{
  "dataset": "stained colorectal tissue patches (NCT-CRC-HE-100K)",
  "moe_every": 2,
  "layers": 12,
  "adamw_lr_other_params": 0.00073
}
Rows from block 9 of a small rotation predictor, named by matrix and row number. Rows with one number within an expert belong to one neuron, the router's apart. Each number is 128 + 24 x the weight over its row's rms, rounded and kept within 0 to 255. All counts start at 0. After the name is the row's rms in percent of the matrix's.
After each expert's rows are labels from the 100 images, of 14976, where the router gives the expert most weight on average: "strongest on" is what is common among them. Only what is clearly more common there than usual is listed. The data: stained colorectal tissue patches (NCT-CRC-HE-100K).
# router: router (model.blocks.9.mlp.router.weight, 64x192, trained with AdamW), inputs 0-95
# up: expert up (model.blocks.9.mlp.up, 64x48x192), inputs 0-95
# down: expert down (model.blocks.9.mlp.down, 64x192x48, transposed), outputs 0-95

# expert 35
router.35 094 [ 93 134 141 122 127 108 143 158 117  81 135 141 137 111 154 110 101 154 143 130 102 185  82 120 137 143 115 128 133 165 139 128 143  90 133 151  66 134 128  73  87 138 113 121 122 108 166 159 118 117 159 100 149 127 118 149 137 163  96  95 104 126 125 150 131 188 157 123 135 160 133 117 154 139 121 122 146 171 133 128 140 143 192 131 138  89 132 133 102 127  77 119 113 179 123 127]
up.0 119 [147 148 162 208 123 159 109 126  97 122 121 112 135 122 112 117  97 107 112 131 123 110  96 162 122  67 138 124  93 126 133 163 158 136 123 102 137 109 145  95 128 126 150 148 157  86 133 145 127  90 130 175 123 153 118 148 126 110 136 129 120 118 144 119 163 160 115 117 102  96 128 121 148 103 121 160 133 101 129 186  73 124 173 127 134 131 144 148 129 142  99 125 119 147 116 117]
down.0 109 [105 119 136 149 135 126 105 120 154 146 105 145 128  75 127 123 142 148 139 103 139 115 160 131 134 158 148 177 118 129 181 122 117 130 118  73 131  99 119 136 118 140 137 105 122 151 160 152  97 151 154  92 136 136 115  92 167 122 101 139 114  87 142 151 139 125 111  87 153 139 115 136 145 115 106 114 144  87 120  98 139 121  54 162 123 117 131 127 135 112 134 121  95 132 136 101]
up.1 072 [190 170  81 117 172 139 104 133 122 150  97 135 124 119 176 134 121 126  81 129 123 135 126 147 128 129 107  91 123 112 105 113 139 111 120 107 105 149 119 144 100 112 123 191 152 135 141 109 104 173 107 133 143  97 132 106 118 117 133 163 171 140 122 147 120 105 153 144 124 137 136 122  80 133 146 108 151 196 126 123 128 137  56 117 102 119 127 104 127 155 160 136 118 134 140 123]
down.1 080 [124  75 109 104 151 147 113 143 129 104 143 105 148 123 127 104 129 125 132 172 207 129 185 108 130 133 131 140 129 105 149 167  85 133 152 131 160 161  89 139 166  90 166 125 104 103 142 139 132 160 154 135 118 175 146 123 124 155 149 153 193 115 137 121 125 108 105 130 127 127 113 133  98 104  93  87 136 125 151 103  90 128 135 135 126 141 120 137 138 134 105 127 105 131 135  98]
up.2 092 [150 160  77 101 130 106 136 171 127 125 145  73 157 114 149 143 139 118 132 119 155 122 102 166 179 128 137 142 162 143 110  86 148 121  97 149 141 147 132 124 122 137  94 112 150 149 154 114 165 129 133 108 115 138 127 134 135 134 122 170 126 108 163  90 109 143 146 105 152 174 122 101 100 116 157 122 141 110 100 117 137 111 160 108 128 113 131 110 171 158 137 134 123  85  93 126]
down.2 098 [110 181  85 119 120  84 159  93 156 141 143 140 148 141  99 118 102 162 138 110 130 166 143 124 108 132  96 128  82 134 127 160 155 116 119 128 135 106 131 177  92 107 131 121 169 123 119 139 144 151 124 132 116 157 142 141 140 104 110 133  88  99  92 125 104 139 156 120  58  90 135  84 154 122 130 146  92 159 152 145 105 113 147 122  96 150 158 133 107 101 142 153 141 156 120  96]
strongest on: tissue: smooth muscle

# expert 58
router.58 106 [154  81 117  78 154 129 118 124 117 154  94 171 124  92 129 143 137 132 135 127 142 163 144 148 155 126 121 147 141 114 123 111 108  97 157 137 132 127 146  67 116 104 145 101 110 111 140 139 129  98 118  98 142 164 136 132 155 146 159  64  97 136  77 141 132 164 111 144 159 131 107 145 154 158 123 170 112 106 167 141 127 132 124 111 151 146 118 150  97 166 161 146 145  86 145 142]
up.0 180 [135 105  86 106 134  81 117 147 106 111 137 159 180 110 135 154 102 134 110 136 141 113 153 116 153 124 136 147 107 171 135 106 145 128 131 164 139 140 179  99 148 102 119 118 108 129 139 128 122 148 102  83  76 135 117 132 153 125 151  99 125 108 149 145 137 169 125 166 128 141  62 111 134 166 140 148  93 119 180 172 107 175  99  79 158 152  82 148 124 121 126 128 116 151 138 152]
down.0 136 [174 112 101 139 136 173 159 141 102 141 106 144 117 164 104 160 141 125 149 101  98 148 157 108 134 128 106 107 136 146 120 139 138 146 115 117 125 161 134 103 130 116  91 148 133 131 130  90 129 149 132 165 121 153 136 129 109 124 105 135 114 131 126 115 151 115 137 112 123 112 109  96  96 111 131 165 114 124  79 121 141 105 107 162 126 107 170 171 130 109 107  99 119 125 153 104]
up.1 105 [189 114 128 122 114 133 163 124 145 132 129 162 144 103 127 135 138 100 140 134 131 128 110 131 150 101 102 143 167 109 122 143 108 121 130 109 151 125 135  98 105 128 179 111 129 142 172 153 121  93 114  95 142 177 109 136 134 142 118  91 143 151  61 160 111  97 125  86 176 115 157 135 170 188 109 151  83 128 157 155 146 104 122 156 128 106 125 141 126 143 148 150 103  88 104  93]
down.1 086 [102 159 138 129  98 132 128 120 163 116 120 125 127 255 109 130 125 109 149 133 156 150 135 137 129 115 126 131 123 118 142 148 101 156 100 128 101 116  95 123 131 124 109 176 122 105 112  80 159 108 149 123 115 137 201 129 123 156 125 110 135 131 139 136 144 147 132 152 131 145 147 152 130 117 161 165 118 123 121 123 143 126  91 134 137  92 248 130 124 147 144 101  91 118 136 131]
up.2 083 [115 132 167 174 113 143 150 151 128 102 121  92  96 105 163 109 128 107 130 141 171 153 125 116 150 152 121  95 107 149 141  88 127 131 146 116 169  77 149 131 120 105 158 112 131 139 139 116 149 179 156 121  79 117 117 158 117 122 118 102 130  88 146 141 119 143  75 148 140  87 130 121 132 118 100 124 148  97 134 152 110 139 109 120 120 123 153 130 137  92 152  94 118  89 115 110]
down.2 064 [106 105 131 129 116 121 164  87  95 140 111 121 124 150 121 155 126 137 155 165 110 166 172 166 145 183 135 170 123  81 103 165 151  91 130 148 177  86 119 158 106  94 133 156 123  96 110 101 121 145 135 143 116 165 151 128 138 123 123 151 145 131 150 108 121 107 101  99 120 106 127 124 159 114 135 158 163 129 151 161 141 166 119  92 106 131 142 102 130 127 147 115 144 153 152 107]
strongest on: tissue: adipose tissue

# expert 59
router.59 114 [ 99 148 143 123 121 148 125 118 127 140  98 126 140 129  89 156 126 136 107 123  89 127 143 126 119 152 138 135 127 124 132 107 130 100 136 105 114 147 130 151 126 119 125 116 119 141 156 140 132 155 137  97 136 144 126 147  88  80 176 123 140 154 140 108 138 131 136 126 159 132 102 144 139 118 129 113 150 114 169 109  55 167 118 135 109 143 172 102 175 131 141 138 150 125 117 149]
up.0 103 [125 145 107 125 129 118 120 149 171 125  98 136 192  93 123 148 119 139 165 150 141 118 137  96 151 169 148 110 139 132 120 156 152 105 100 123 176 125 137 116 122 133  74 129  86  98 130 152 121 134 131  93 108 125 121 110 132 122 180 102  78 112 113  81 135 117 168 128 106 135 104  91 134 139 152 156  98 115 184 153 101 158 131 128 121 172 129 103 123 129 130 131 116 178 118  97]
down.0 114 [ 86 117  69 115 124 122 138  97 137 170 120 100 125 114  80 112 139 118 102  74 125 123 101 130  99 190  99  85 145 161 178 170 133 108 101 114 152 143  83 142 110 119 120 125 133 114  99 136 167 132  75 103 113 162 115 144 145 176 129 130 146 106 131 124 163 160 121 126 113 130 141 145 101 163 138  93 128  86  90 149 134 103  59 132 119 118 155 119  90  96 114 136 111  93 127 169]
up.1 097 [ 96 125  81 115 146 139 142  93 152 131 180 122 102 143 104 110 131 126  61 132 118 119 124 117 170 122 142 127  90 100 152 139 123 154 122 112 130 130 170 103 139 155 155 138 151 130 104 113 126 118 126 148 138 148 168 128 148 139 101  94 130  93 142 126 119  85 179 144 128 112  93 137 105 155 142 150 142 110 146 115  70 138 111  83 134 101 109 104 156 143 124 118 131 151 129 152]
down.1 100 [155  76 176 126  93 111  91 169 112  84 126 138 122  83 110 112 119 130 151 121 128 118 128 145 106 158 127 116 140 155 111 110 111 110 138 138 136  98 137 115 118 115 129 114 151 131 128  95 141 125 134 123 118  86 131  98 119  58 128 118 165  98 160  96 123 127 124 145 116 131 131 152 121 110 105 148 104 138 147 151 115 163 110 134 126 134 154 114 155  82 112 100 160 107 145 138]
up.2 103 [107 114 133 164  91 139 146 120 125 139 141 135 160 117  97 102 127 140 135 139 145 108 132 118 166 124  88 145 215  90 132 125 128 106 136 142 137 117  75 181 115 178 146 106 124  80  75 121 120 114 123 132 146 126 105 150 133 127 134 150 132 123 116 164 141  85  98 110 138 132 138 105 152 152 136 110 134 160 126 129 145 139 134 132  86 127 107 163 135 106 120 196 128 142 133  64]
down.2 098 [124 140  84 135 163 106 133 127 115 137 122 111 140 102 155 136 107 152 118 125 153 125 134 106 114 145  93 101 143 117 114  95 124 154 141 183 142 169 150 170 146 145 109 165  97  81 105 128 133 120 100  61 122 135 139 136 140  93 157 147 141  98 107 140 119 122 140 105 111 126 125 110 157 135 105 132 126  94 162  83 132  85 118 115 149 165 166 128 104 142 118 144 134 136 125 107]
strongest on: tissue: adipose tissue; tissue: mucus

# expert 60
router.60 091 [147 138  88 128 101 148 133 115 129 120 118 147 140 112 152  74 122 113  99 156 136 142 142 121 127 155 124 138 135 131 172 154 150 142 109 160  87  88 109 125 130 146 132 123 101 123 154 113 140 167 126 133 106 119 104 154 116 125 128 133  78 112 137 127 146 116 124 111 167 111 147 116 103  76 106 125 107 113 139 150 106 145 144 142 151 122 140  57  88 121 106 116 122 148 143  83]
up.0 092 [172 105 134 111 103 122 144 167 100 138 156 154 152 171 105 114 121 149 123 115 121 146 132 120 132 122  83 105 135 144 131 130 137 118 109 137 115  78 144 132 115 125 120 138 148 147  90 135 109  92 157 109 150 172 131 161 140 153 128  87 130  84 123 142 103 109 156 164 100  69 101  96 151 110 141 129 116  84 194 180  81 129 150 112 115 115 104 172 131 118 123 114 142 152 123  97]
down.0 104 [ 99  97  81 119 104 126 146 124 187 109 113 102 109 138 159 145 138 137 129 173 127 125 136 121 117 124 176  92 159 121 141 110 123 118 102 165 126 151 119 144 130 128 126 133 155 141 177 112 163 120 132 140 152 116 114 175 113 131 111 121 121 155 141 133  87 172 132 107 157 129 111 128 157 154 129 131 161 109 107 123 118 134  79  90 120 114 137  88 152 105 120 147 122 107 107 131]
up.1 079 [ 97 102 123 154 125 103 106 153  86 144 114 124 110 163 134 120 126 132  87 159 120 141  91 137  88 126  97 128 142  97 157 105 120  94 158 134 109 135 133 119 164 111 128 107  97 149  83 155 130 160  94 132 126 159 120  79 121 149  84 149 120 112 114 116 162 146  91 146 134 144  94 173 140 145 179 131 128  77 147 107 129 127 117  99  94 128 102 157 114 151 144 126 133  94 137 137]
down.1 103 [132 101 118 138 190 133 134 113 112 144  95 152 122 122 138 118  99 162 126 124 113 159 109 102  99 114 142 132 144 118 100 160 121 142 144 123 117 116 107 127 117 162  42 125 119 146 119 124 111 120 141 103 116 103 164 116 166 106 144 149 121 109  90 102 129 120 196 116 130 180 129 126 122 120 136 137  98  97 132 119 118 156 137  57 116 179 115  72 128 144 102 137 129 132  95 115]
up.2 096 [145 118 170 121 127 116 149 108 128 136  64 153 146 143  82 134 137 153 101 122 117 124 143 129 125  99 141  99 127 150 112 136 145 155 145 149 177 121 154 127 117 136 108 117 159 111  99 118 132  95 129 150 118 146 150 157 120 167 108 157 138  80 153 129 143 140 134 160 156 110 126 138 125 133 112 142 121 113 118 128 142 107 110 103 137 106 139 102 159 132 122 125 107 152 111 138]
down.2 111 [111  92  89 122 145 121 123 144 110 153 134 130 159 129 141 120 161 130 127 123 124 149 150 102 134 140 137  74 125 107 111 130 167  60 148 185  97 147 125 152  94 132 109 117 180 132 163 129  66 156  94 101 112 128 117 169 141 135 157 111 121  98 151 133 118 156 148 175 147 149 178 148 120 138 179 143 105 145 122 112 127 143 139 150 100 167 145 182 121 161 145 122 121 108 108 158]
strongest on: tissue: debris

# expert 62
router.62 093 [136 142 118  92 146 106 124  99 149  97 154 113 187 103 153  95 109 139 136 117 126 137 120  82 127 157 146 124 134 129 161 141 126 118 118 144 118 143  95 119 170 108 143 103 107 141 124 158 137 126 144 140 101 108 124 132 111 119 125  95 130 117 142 127 125 135 142 145 161 151 152  98 115 143 139 153 136 139 175 159  97 135 146 164 169 145 144  99 109 126  78 158 143 131 128 154]
up.0 074 [125 121 105 157 105 143 124  95  65 123  90 125 147 131 140 102 119 127 130 168 137 150 130 104 148 165 199 144 166  98 117 101 100 140 116 131 103 146  76 119 122 141 126 118 146 172 112  87 133 150 157 136 120 131 125 130 178 155 154 137 128 118 109 147 161 115 104 120  82 153 133 131 147 176 110 117  60 145  62 103 106 112 109 131 102 111 113 132 104  97 152 143 155 108 140 130]
down.0 085 [164 139 150 118 101 119 149 147 128 101 101 104 108 147 155  72  89 118  96  93 119 111 163 104 159 142 146 128 133 168  73 150 120 167  94 131 127 136 135 147  73 120 111 147 118 144 127 115 120  93  84 107 144  93 113 137 116 119 121 109 175 104 161 117 142 108 124  86 146 137 119  98 148 135  96  98 113 170 137 148 162 105  99 131 116 142 142 150 160 154 157 101 161  89 111  93]
up.1 087 [ 75 186 177 122 145 117 146 122 108  67 176  96 154 117 148 146 114 128 142 136 104 123 137 113 177 108 147 115  98 124 128 128 114 140 122 137 147 182 130 114 122 151 144 163 119 156 146 117 143 131 131  67 125 141 102 142 110 107 144  59 160 107 147 156 111 116  98 134 159 146 130 140  87 111 114 127 138 129 151 122 154 132 147 125 148 141 136 116 149 105 133 113 113 139 137 141]
down.1 106 [138 158 174 138 135 176 142 161 138 134 101 138 144 127 129 125 136 103 107 128 120 123 110 103 108 127 160  97 151 115 157 124 131 125 163 144 139 127 126 104 157 127 114 124 112 138 141 149  93  67 117  86 160  93  97 131 167 116 150 157 114 121 144 135 139 125 102 109 123 106 140 111 176  93  89 109 140 115 125 159 189 127 120  92 164 104 131 136  92 165 112  97 121 126 180 169]
up.2 114 [133 144 160 119 101 147 127 120 132 112 151  98 156 107 100 151 102 135 149  99 157 118 135 133 102 135 136  86 194 115 132 149 132 109  72 126 136 105 148 151 162 145 103  77 112 100 146 151 128 137 157  89 120 133 156 135  96 118  76 134 134 147 126 122 113 128 135 126  97 135  99 118 133 122 133 117 105  55 194 134 153 124 167 164 141 111 149 130  57 100 119  80 132 124  99 156]
down.2 100 [ 95 118 125 139 113 114 104 126 120 162 150 144 123 161 119 105 113 108 119 125 145 153 135 126 156 105 122 125 162 128  90 111 103 163 125 150 120 145 140 119 141 128 150  84 115 140 131 143 106 114 153 144 151 216 117 116 167 109 165 163 160 119 129  83 163 148 130 120 149 159 140 163 108  84 117 131 142 171  49 139 107 160 130 152 107 131 185 110 110 129 136 154 159 137 142 136]
strongest on: tissue: debris

# expert 39
router.39 092 [141 143 134 131 125 145 105 136 155 103 162 141 154 136 142  86  98 113 161 143 113 148 150 126 152 104 155 168 150 158 146 115 154  94 114 168 157  94 115 154 133 105 135 144  86 126 169 140 143 134 136 137  95 106 113 165 118 137 164  97 128 102 156 136 124 160 161 141 186  99 150 143 145 142 131 172  76 152 153 124  87  92  74 111 139 107 160 119 123 147 130 111 153 126 118 150]
up.0 111 [ 93 160 122 117  87 130 130 135 133 123 109 100 133  90 179 143  99 181 174 132  94 117  93 111 114  77 132 131 116  97 142 134 107 141 126 156 155 166 117 169 125 111 111 126 127 132 125 118 153 120 177 125 126 166 132 131 120 104 110 146 151 112 139  81 120 116 120 153 120 118 128 119 114 136 108 106  71 115 120 130  77  86 145 121 158 157 146 136 125 146 168 139 148 150 131 104]
down.0 104 [164  96 139 155 151 118 154  87 148  70 110 129 117 109 143 139 149 156  97 189 166 137 142 145 164 141 140 137 110  97 114 104 149 110 124 158 113 145 101 146 150 146 126 166 151 149 158 109 135 142 135 126 120 118 138 137 134 112 127 147 149 111 141  59 130 103 134 147 140 113  98 129 146 147  97 136 122  79  80 136 130 134 129 141 101 146 170 128 142 147 125 110 142 120 155 102]
up.1 099 [142  98 113 102 132 127 170 153 135 125 149 166 142 165 109 146 153 131 151 138 177 115 106  93  59  87 123 126  97 129 120 101 141 150 112 127 108 104 126 129 114 128 140 119 120 151 109 103  99 148 154  96  91 141 119 133 156 146  79 114 138  87 162 126 105 140 119 121 133 141 155 135  64 129 127 136 125 111 160 167 158 122 138 131 113 147 156 114 104 126 130 112 104 111 127 118]
down.1 086 [138  99 143 139  80 124 168 146 158  83 168 137 137  88 132 123 139 125 160  72 100 151 154 103 150 142 140 148 139 134 104 163 126 147 104 132 130  85 172 150 120 116 114 124 104 103 151 127 116 177 140 145 144 117 120 122 109 180 103 120 145 160 147 136 125 127 104 110 156 133 121  81 149 118  79 117 127 116  88 133 146 127  87 130 143 188 137 108 148 133 134 100 149 123 103 132]
up.2 077 [150 139 109 114 137 114 137 107 132 115 137 118  61 114 125 161 122 133 117  89 105 149 114 172 140  75 143 139 138 103 155 152 102 161 116 118 120 139  94 147 132 124 114 145 165 113 122 126 173 159 104 145 134 116 118 111 141 130 144  96 123 126 179 125 150 147 141 133 128 133 127 120  99  91 133 141 123 160 131 129 104 114 121 148  87 143 120 145 123 138 106 108 103  87 108 126]
down.2 089 [111 101 102 107  98  96 130  81 138 123  60 168 114 151 144 139 137 119  98 146 117 130 130 161 136 174 124 136 127 180 138 132 148  78 135 124 127 122 151 121 152 113 150 121 119 144 170 121 103  95 151 102 165 165 125  94 129 115 174 129 122 133 159 157 116 107 132 188 127 126 111 104 124 140 108 115 109 131 182 116 114 126 152 144 177 167 110 115 120 142 107 126 115 138 128 139]
strongest on: tissue: tumour epithelium

# expert 47
router.47 100 [103 102 115 110 132  95 131 124 174 106 135 169 167 138 113 148 112 131 127 153 113 129 137 132 144 131 167 143 118  91 120 122 122 128 133 129 136 142 120 106  95 144 161  82 130 126 136  98 148 166 148 117  93  97 109 154 118 124 163 103  81 133 135 135 123 118 137 139 156 108 139  65 112 111 150 126 118 132 141 121  77 128 103 115 111 106 143 135 131 109 119 140  71 131 100  95]
up.0 096 [ 94 139 128 133 126 108 107 171 115  91 185 194 114 159 134 111 102  92 141 136 142 117  90 154 124 100 165 124 149 115  86 166 128 170  99  91 116 111 145 122 125 139 122 114 130 141 114 122 165 141 128 121 178 131 141 138 141 107 144  78 120 109 187 129 135 112 146 118 168 145 169 142 138 110 116 117 146 113  91 108 138 131 127 106 182 148  82 121 123 122 151  58 149 134 139 125]
down.0 093 [104 179 112 109 119 130 111 168 158 123 160 145 110 145 162 122 132 111 111 142 116 138 143 154 113 136 148 150 105  91 106 100  56 130 135 126 145  64 132 113 119  60 135 122 117  80 124 125 126 129 124 162 130 126 118 152 109 167 105 151 135 170 171 107 144 109  92 128  84 102 152 117 133 127 141 131  98  82 136 132 132 109 125 122 148 104 116 119 123 147 152 168  91 125 142 127]
up.1 150 [156 126  73 138 108  51 119 113 134 126 163 160 131  74 137 176  96 126 100 140 107 117 121 122 159 163 145 182 115 145 122 105 128 126 117 116 108  96 150 124 117 109 120 161 117 115 143  89 135 157 130 115  99 136 125 144 164  98 154 101  91 116 141 138 150 109 164 143 126 122  94 117 125 158 136 114  81 139 180 112 130 180 120 100 131 160 101 136 124 125 112 111 138 158 113 148]
down.1 126 [178 126 135 137 138 143 140 111 112 106 145 193 102 142 108 106 151 156 167 134 153 142 158 140 106 145 133 117 132 140 126 162 126 159 140 140 133 119 126 149 140 162 121  63  90  92 159 119 126 149 123 151 107 121 124  80 137 177 105 170 135  70 102  81 129 127 108 139 129 101 116 123 132 139 115 113 115 116 104 134 152 105 193 125 134 119  99 146  99 145 141 127 141 107 117 140]
up.2 073 [148 135 135 157 145 134 105  96  91 130 172 123 129 128 123 169 144 151 108 135 127 137 115 147 117 156 151  98 157 149 122 145 148 122  99 122  78 118 193 144 167 145 137 126 139  82 149 145 120 128 155  69  96 135 125 119  95 118 115 122 129 152 114 106 105 156 147 139 100 129 105 126 144 129 189 164 115  97 135 142 141  99 135 126 148 182 127 152 120 124 113 123 142 130 140 145]
down.2 074 [181  96 119  84 139 146 141  97 135 123 124 118 120 151 112 116  62  81 143 121 129 136 118  83  88 128 100 155  66 126 162 104 143 128 146 154 142 124 141 130 108 116 129  96 154 131 134 106 130 128 138 112 138 151 128 142 103  99 132 122 133 125 107 145 140 125  90 129 130  94 119 127 141 132 171 143 141 106 133 139 126  83 136  98 125 173 147 115 106 125 132 149 104 151 143 110]
strongest on: tissue: debris

# expert 25
router.25 098 [ 91 105 113 124 108 123  90 108 169  84  72  96 105 134 143 105 144 124  97 117 113  98 178 137 193 123 129 159 139 105 131 138 153  96 131 130 135  89  81  77 108 103 109 112 131  93 132 142 126 159 110  90 122 108  89 172 131 109 154 123 126 179 111 118 167 154 137 157 119 148 108 155 127 135 125 124  71 142 110 173 105 133 101 146 128 137  89 112  90 145 130 166 112 118 102 143]
up.0 101 [107 105 130 132 140 108 151 131 106 114 132 141 118 151 113 119 123  95 107 117 147 119 153  72 108 201 141 169 144 102 137 115 128  73 115  77 128 155 115 174 102 151 130  83  88 169 145 124 130 110 104 130  98 102 109 137 138 113 119 111 117 160 118 122 137 126 147 122 128 157 140 119 121 162 146 108 168 114 114 180 149 127 102 110 133 129  90 117 103 125 128 136 128 147 127 159]
down.0 102 [130 127 107 120 108 113 134 122 143 131 161 122 100 110 131 156 113 110 111 110 104 135 135  87 133 105 113  74 154 107 118 158 176 150 132 102 147 137 132 110 110  86 128 114 153  97 163 143 162 109 130 120 107 167 136 136 138 116 134 144 131 147 110 130 152 105  99 102 106 130 168 148 149 156 147 131 137 154 127 150 126  92 119  91 116 140 169 170 149 116 124 178 156 138 100 111]
up.1 087 [117 185  79 128 137 141 146  74 138 153 125 162 109 132 128  77 146 136 116 125 101 162 118 122 125  78 126 154 122 131 120 132 115 153 132 150  97 113  47 149 117 111 130 114 135 139 156 136 143 204  83  98 130 124 153 114 120 152 172  82 114 124 149 146 139 155 130 112 139 144 139 133 134 121 113 143 131 124 131  82 124 129  99 136 106  96 131 149 113 138 115  86 133 141 128 133]
down.1 083 [ 84 128  76 159 112 136 150 136 115 118 125  88 111  98 160 117 114  99 170 111  89 124 115 116 118 113 113 135 127 142 124 136 142 119 134  62  97 129 153 124 106 149 169 144 146 202 165 115 179 125  95 168 128 119 171 141 115 104 136 131 123 103 125 100 113 128 134 112 144 201 132 131 126 112 130 114  76 125 154 138 126 138 161 158 125 128 109  89 153 141 132  97 103 155 155 118]
up.2 129 [106 100 124 141 128 127 103 140 129 150 117 129 175 136 117 118 128 140 109 126 100  90 107 107 180 130  84 166 145 176 122 139 170 106 154 115 137 172  80 158 157 174  88 111 102 119 109  92 114 109 136 110 151 113 119 139 122 121 132 117 138 149 128 160 139 137 134 123  95 125 137 126 104  95 111 137 111 141 125 156 131 125 107 119  93 139 128  70 103 118 161 161 102 147 123 124]
down.2 115 [104 109 136 119 110 139 110 126 156 103 172 117 113 149 133 135  82 108 142 180 113 122 117 125 110 137 101  97 125 106 132  94  92 117 111 124 126 153 139 125 118 107 136  88 115 108 134  94  84 134 158 184 145  83  83 157 123 127 105 129 122 121 140 148 130 115 152 127 150 129 134 165 148 112 146 156 127 138  67 125 129 104 107 156 125  86 137 122 126 116 113  94 137  68 191 168]
strongest on: tissue: adipose tissue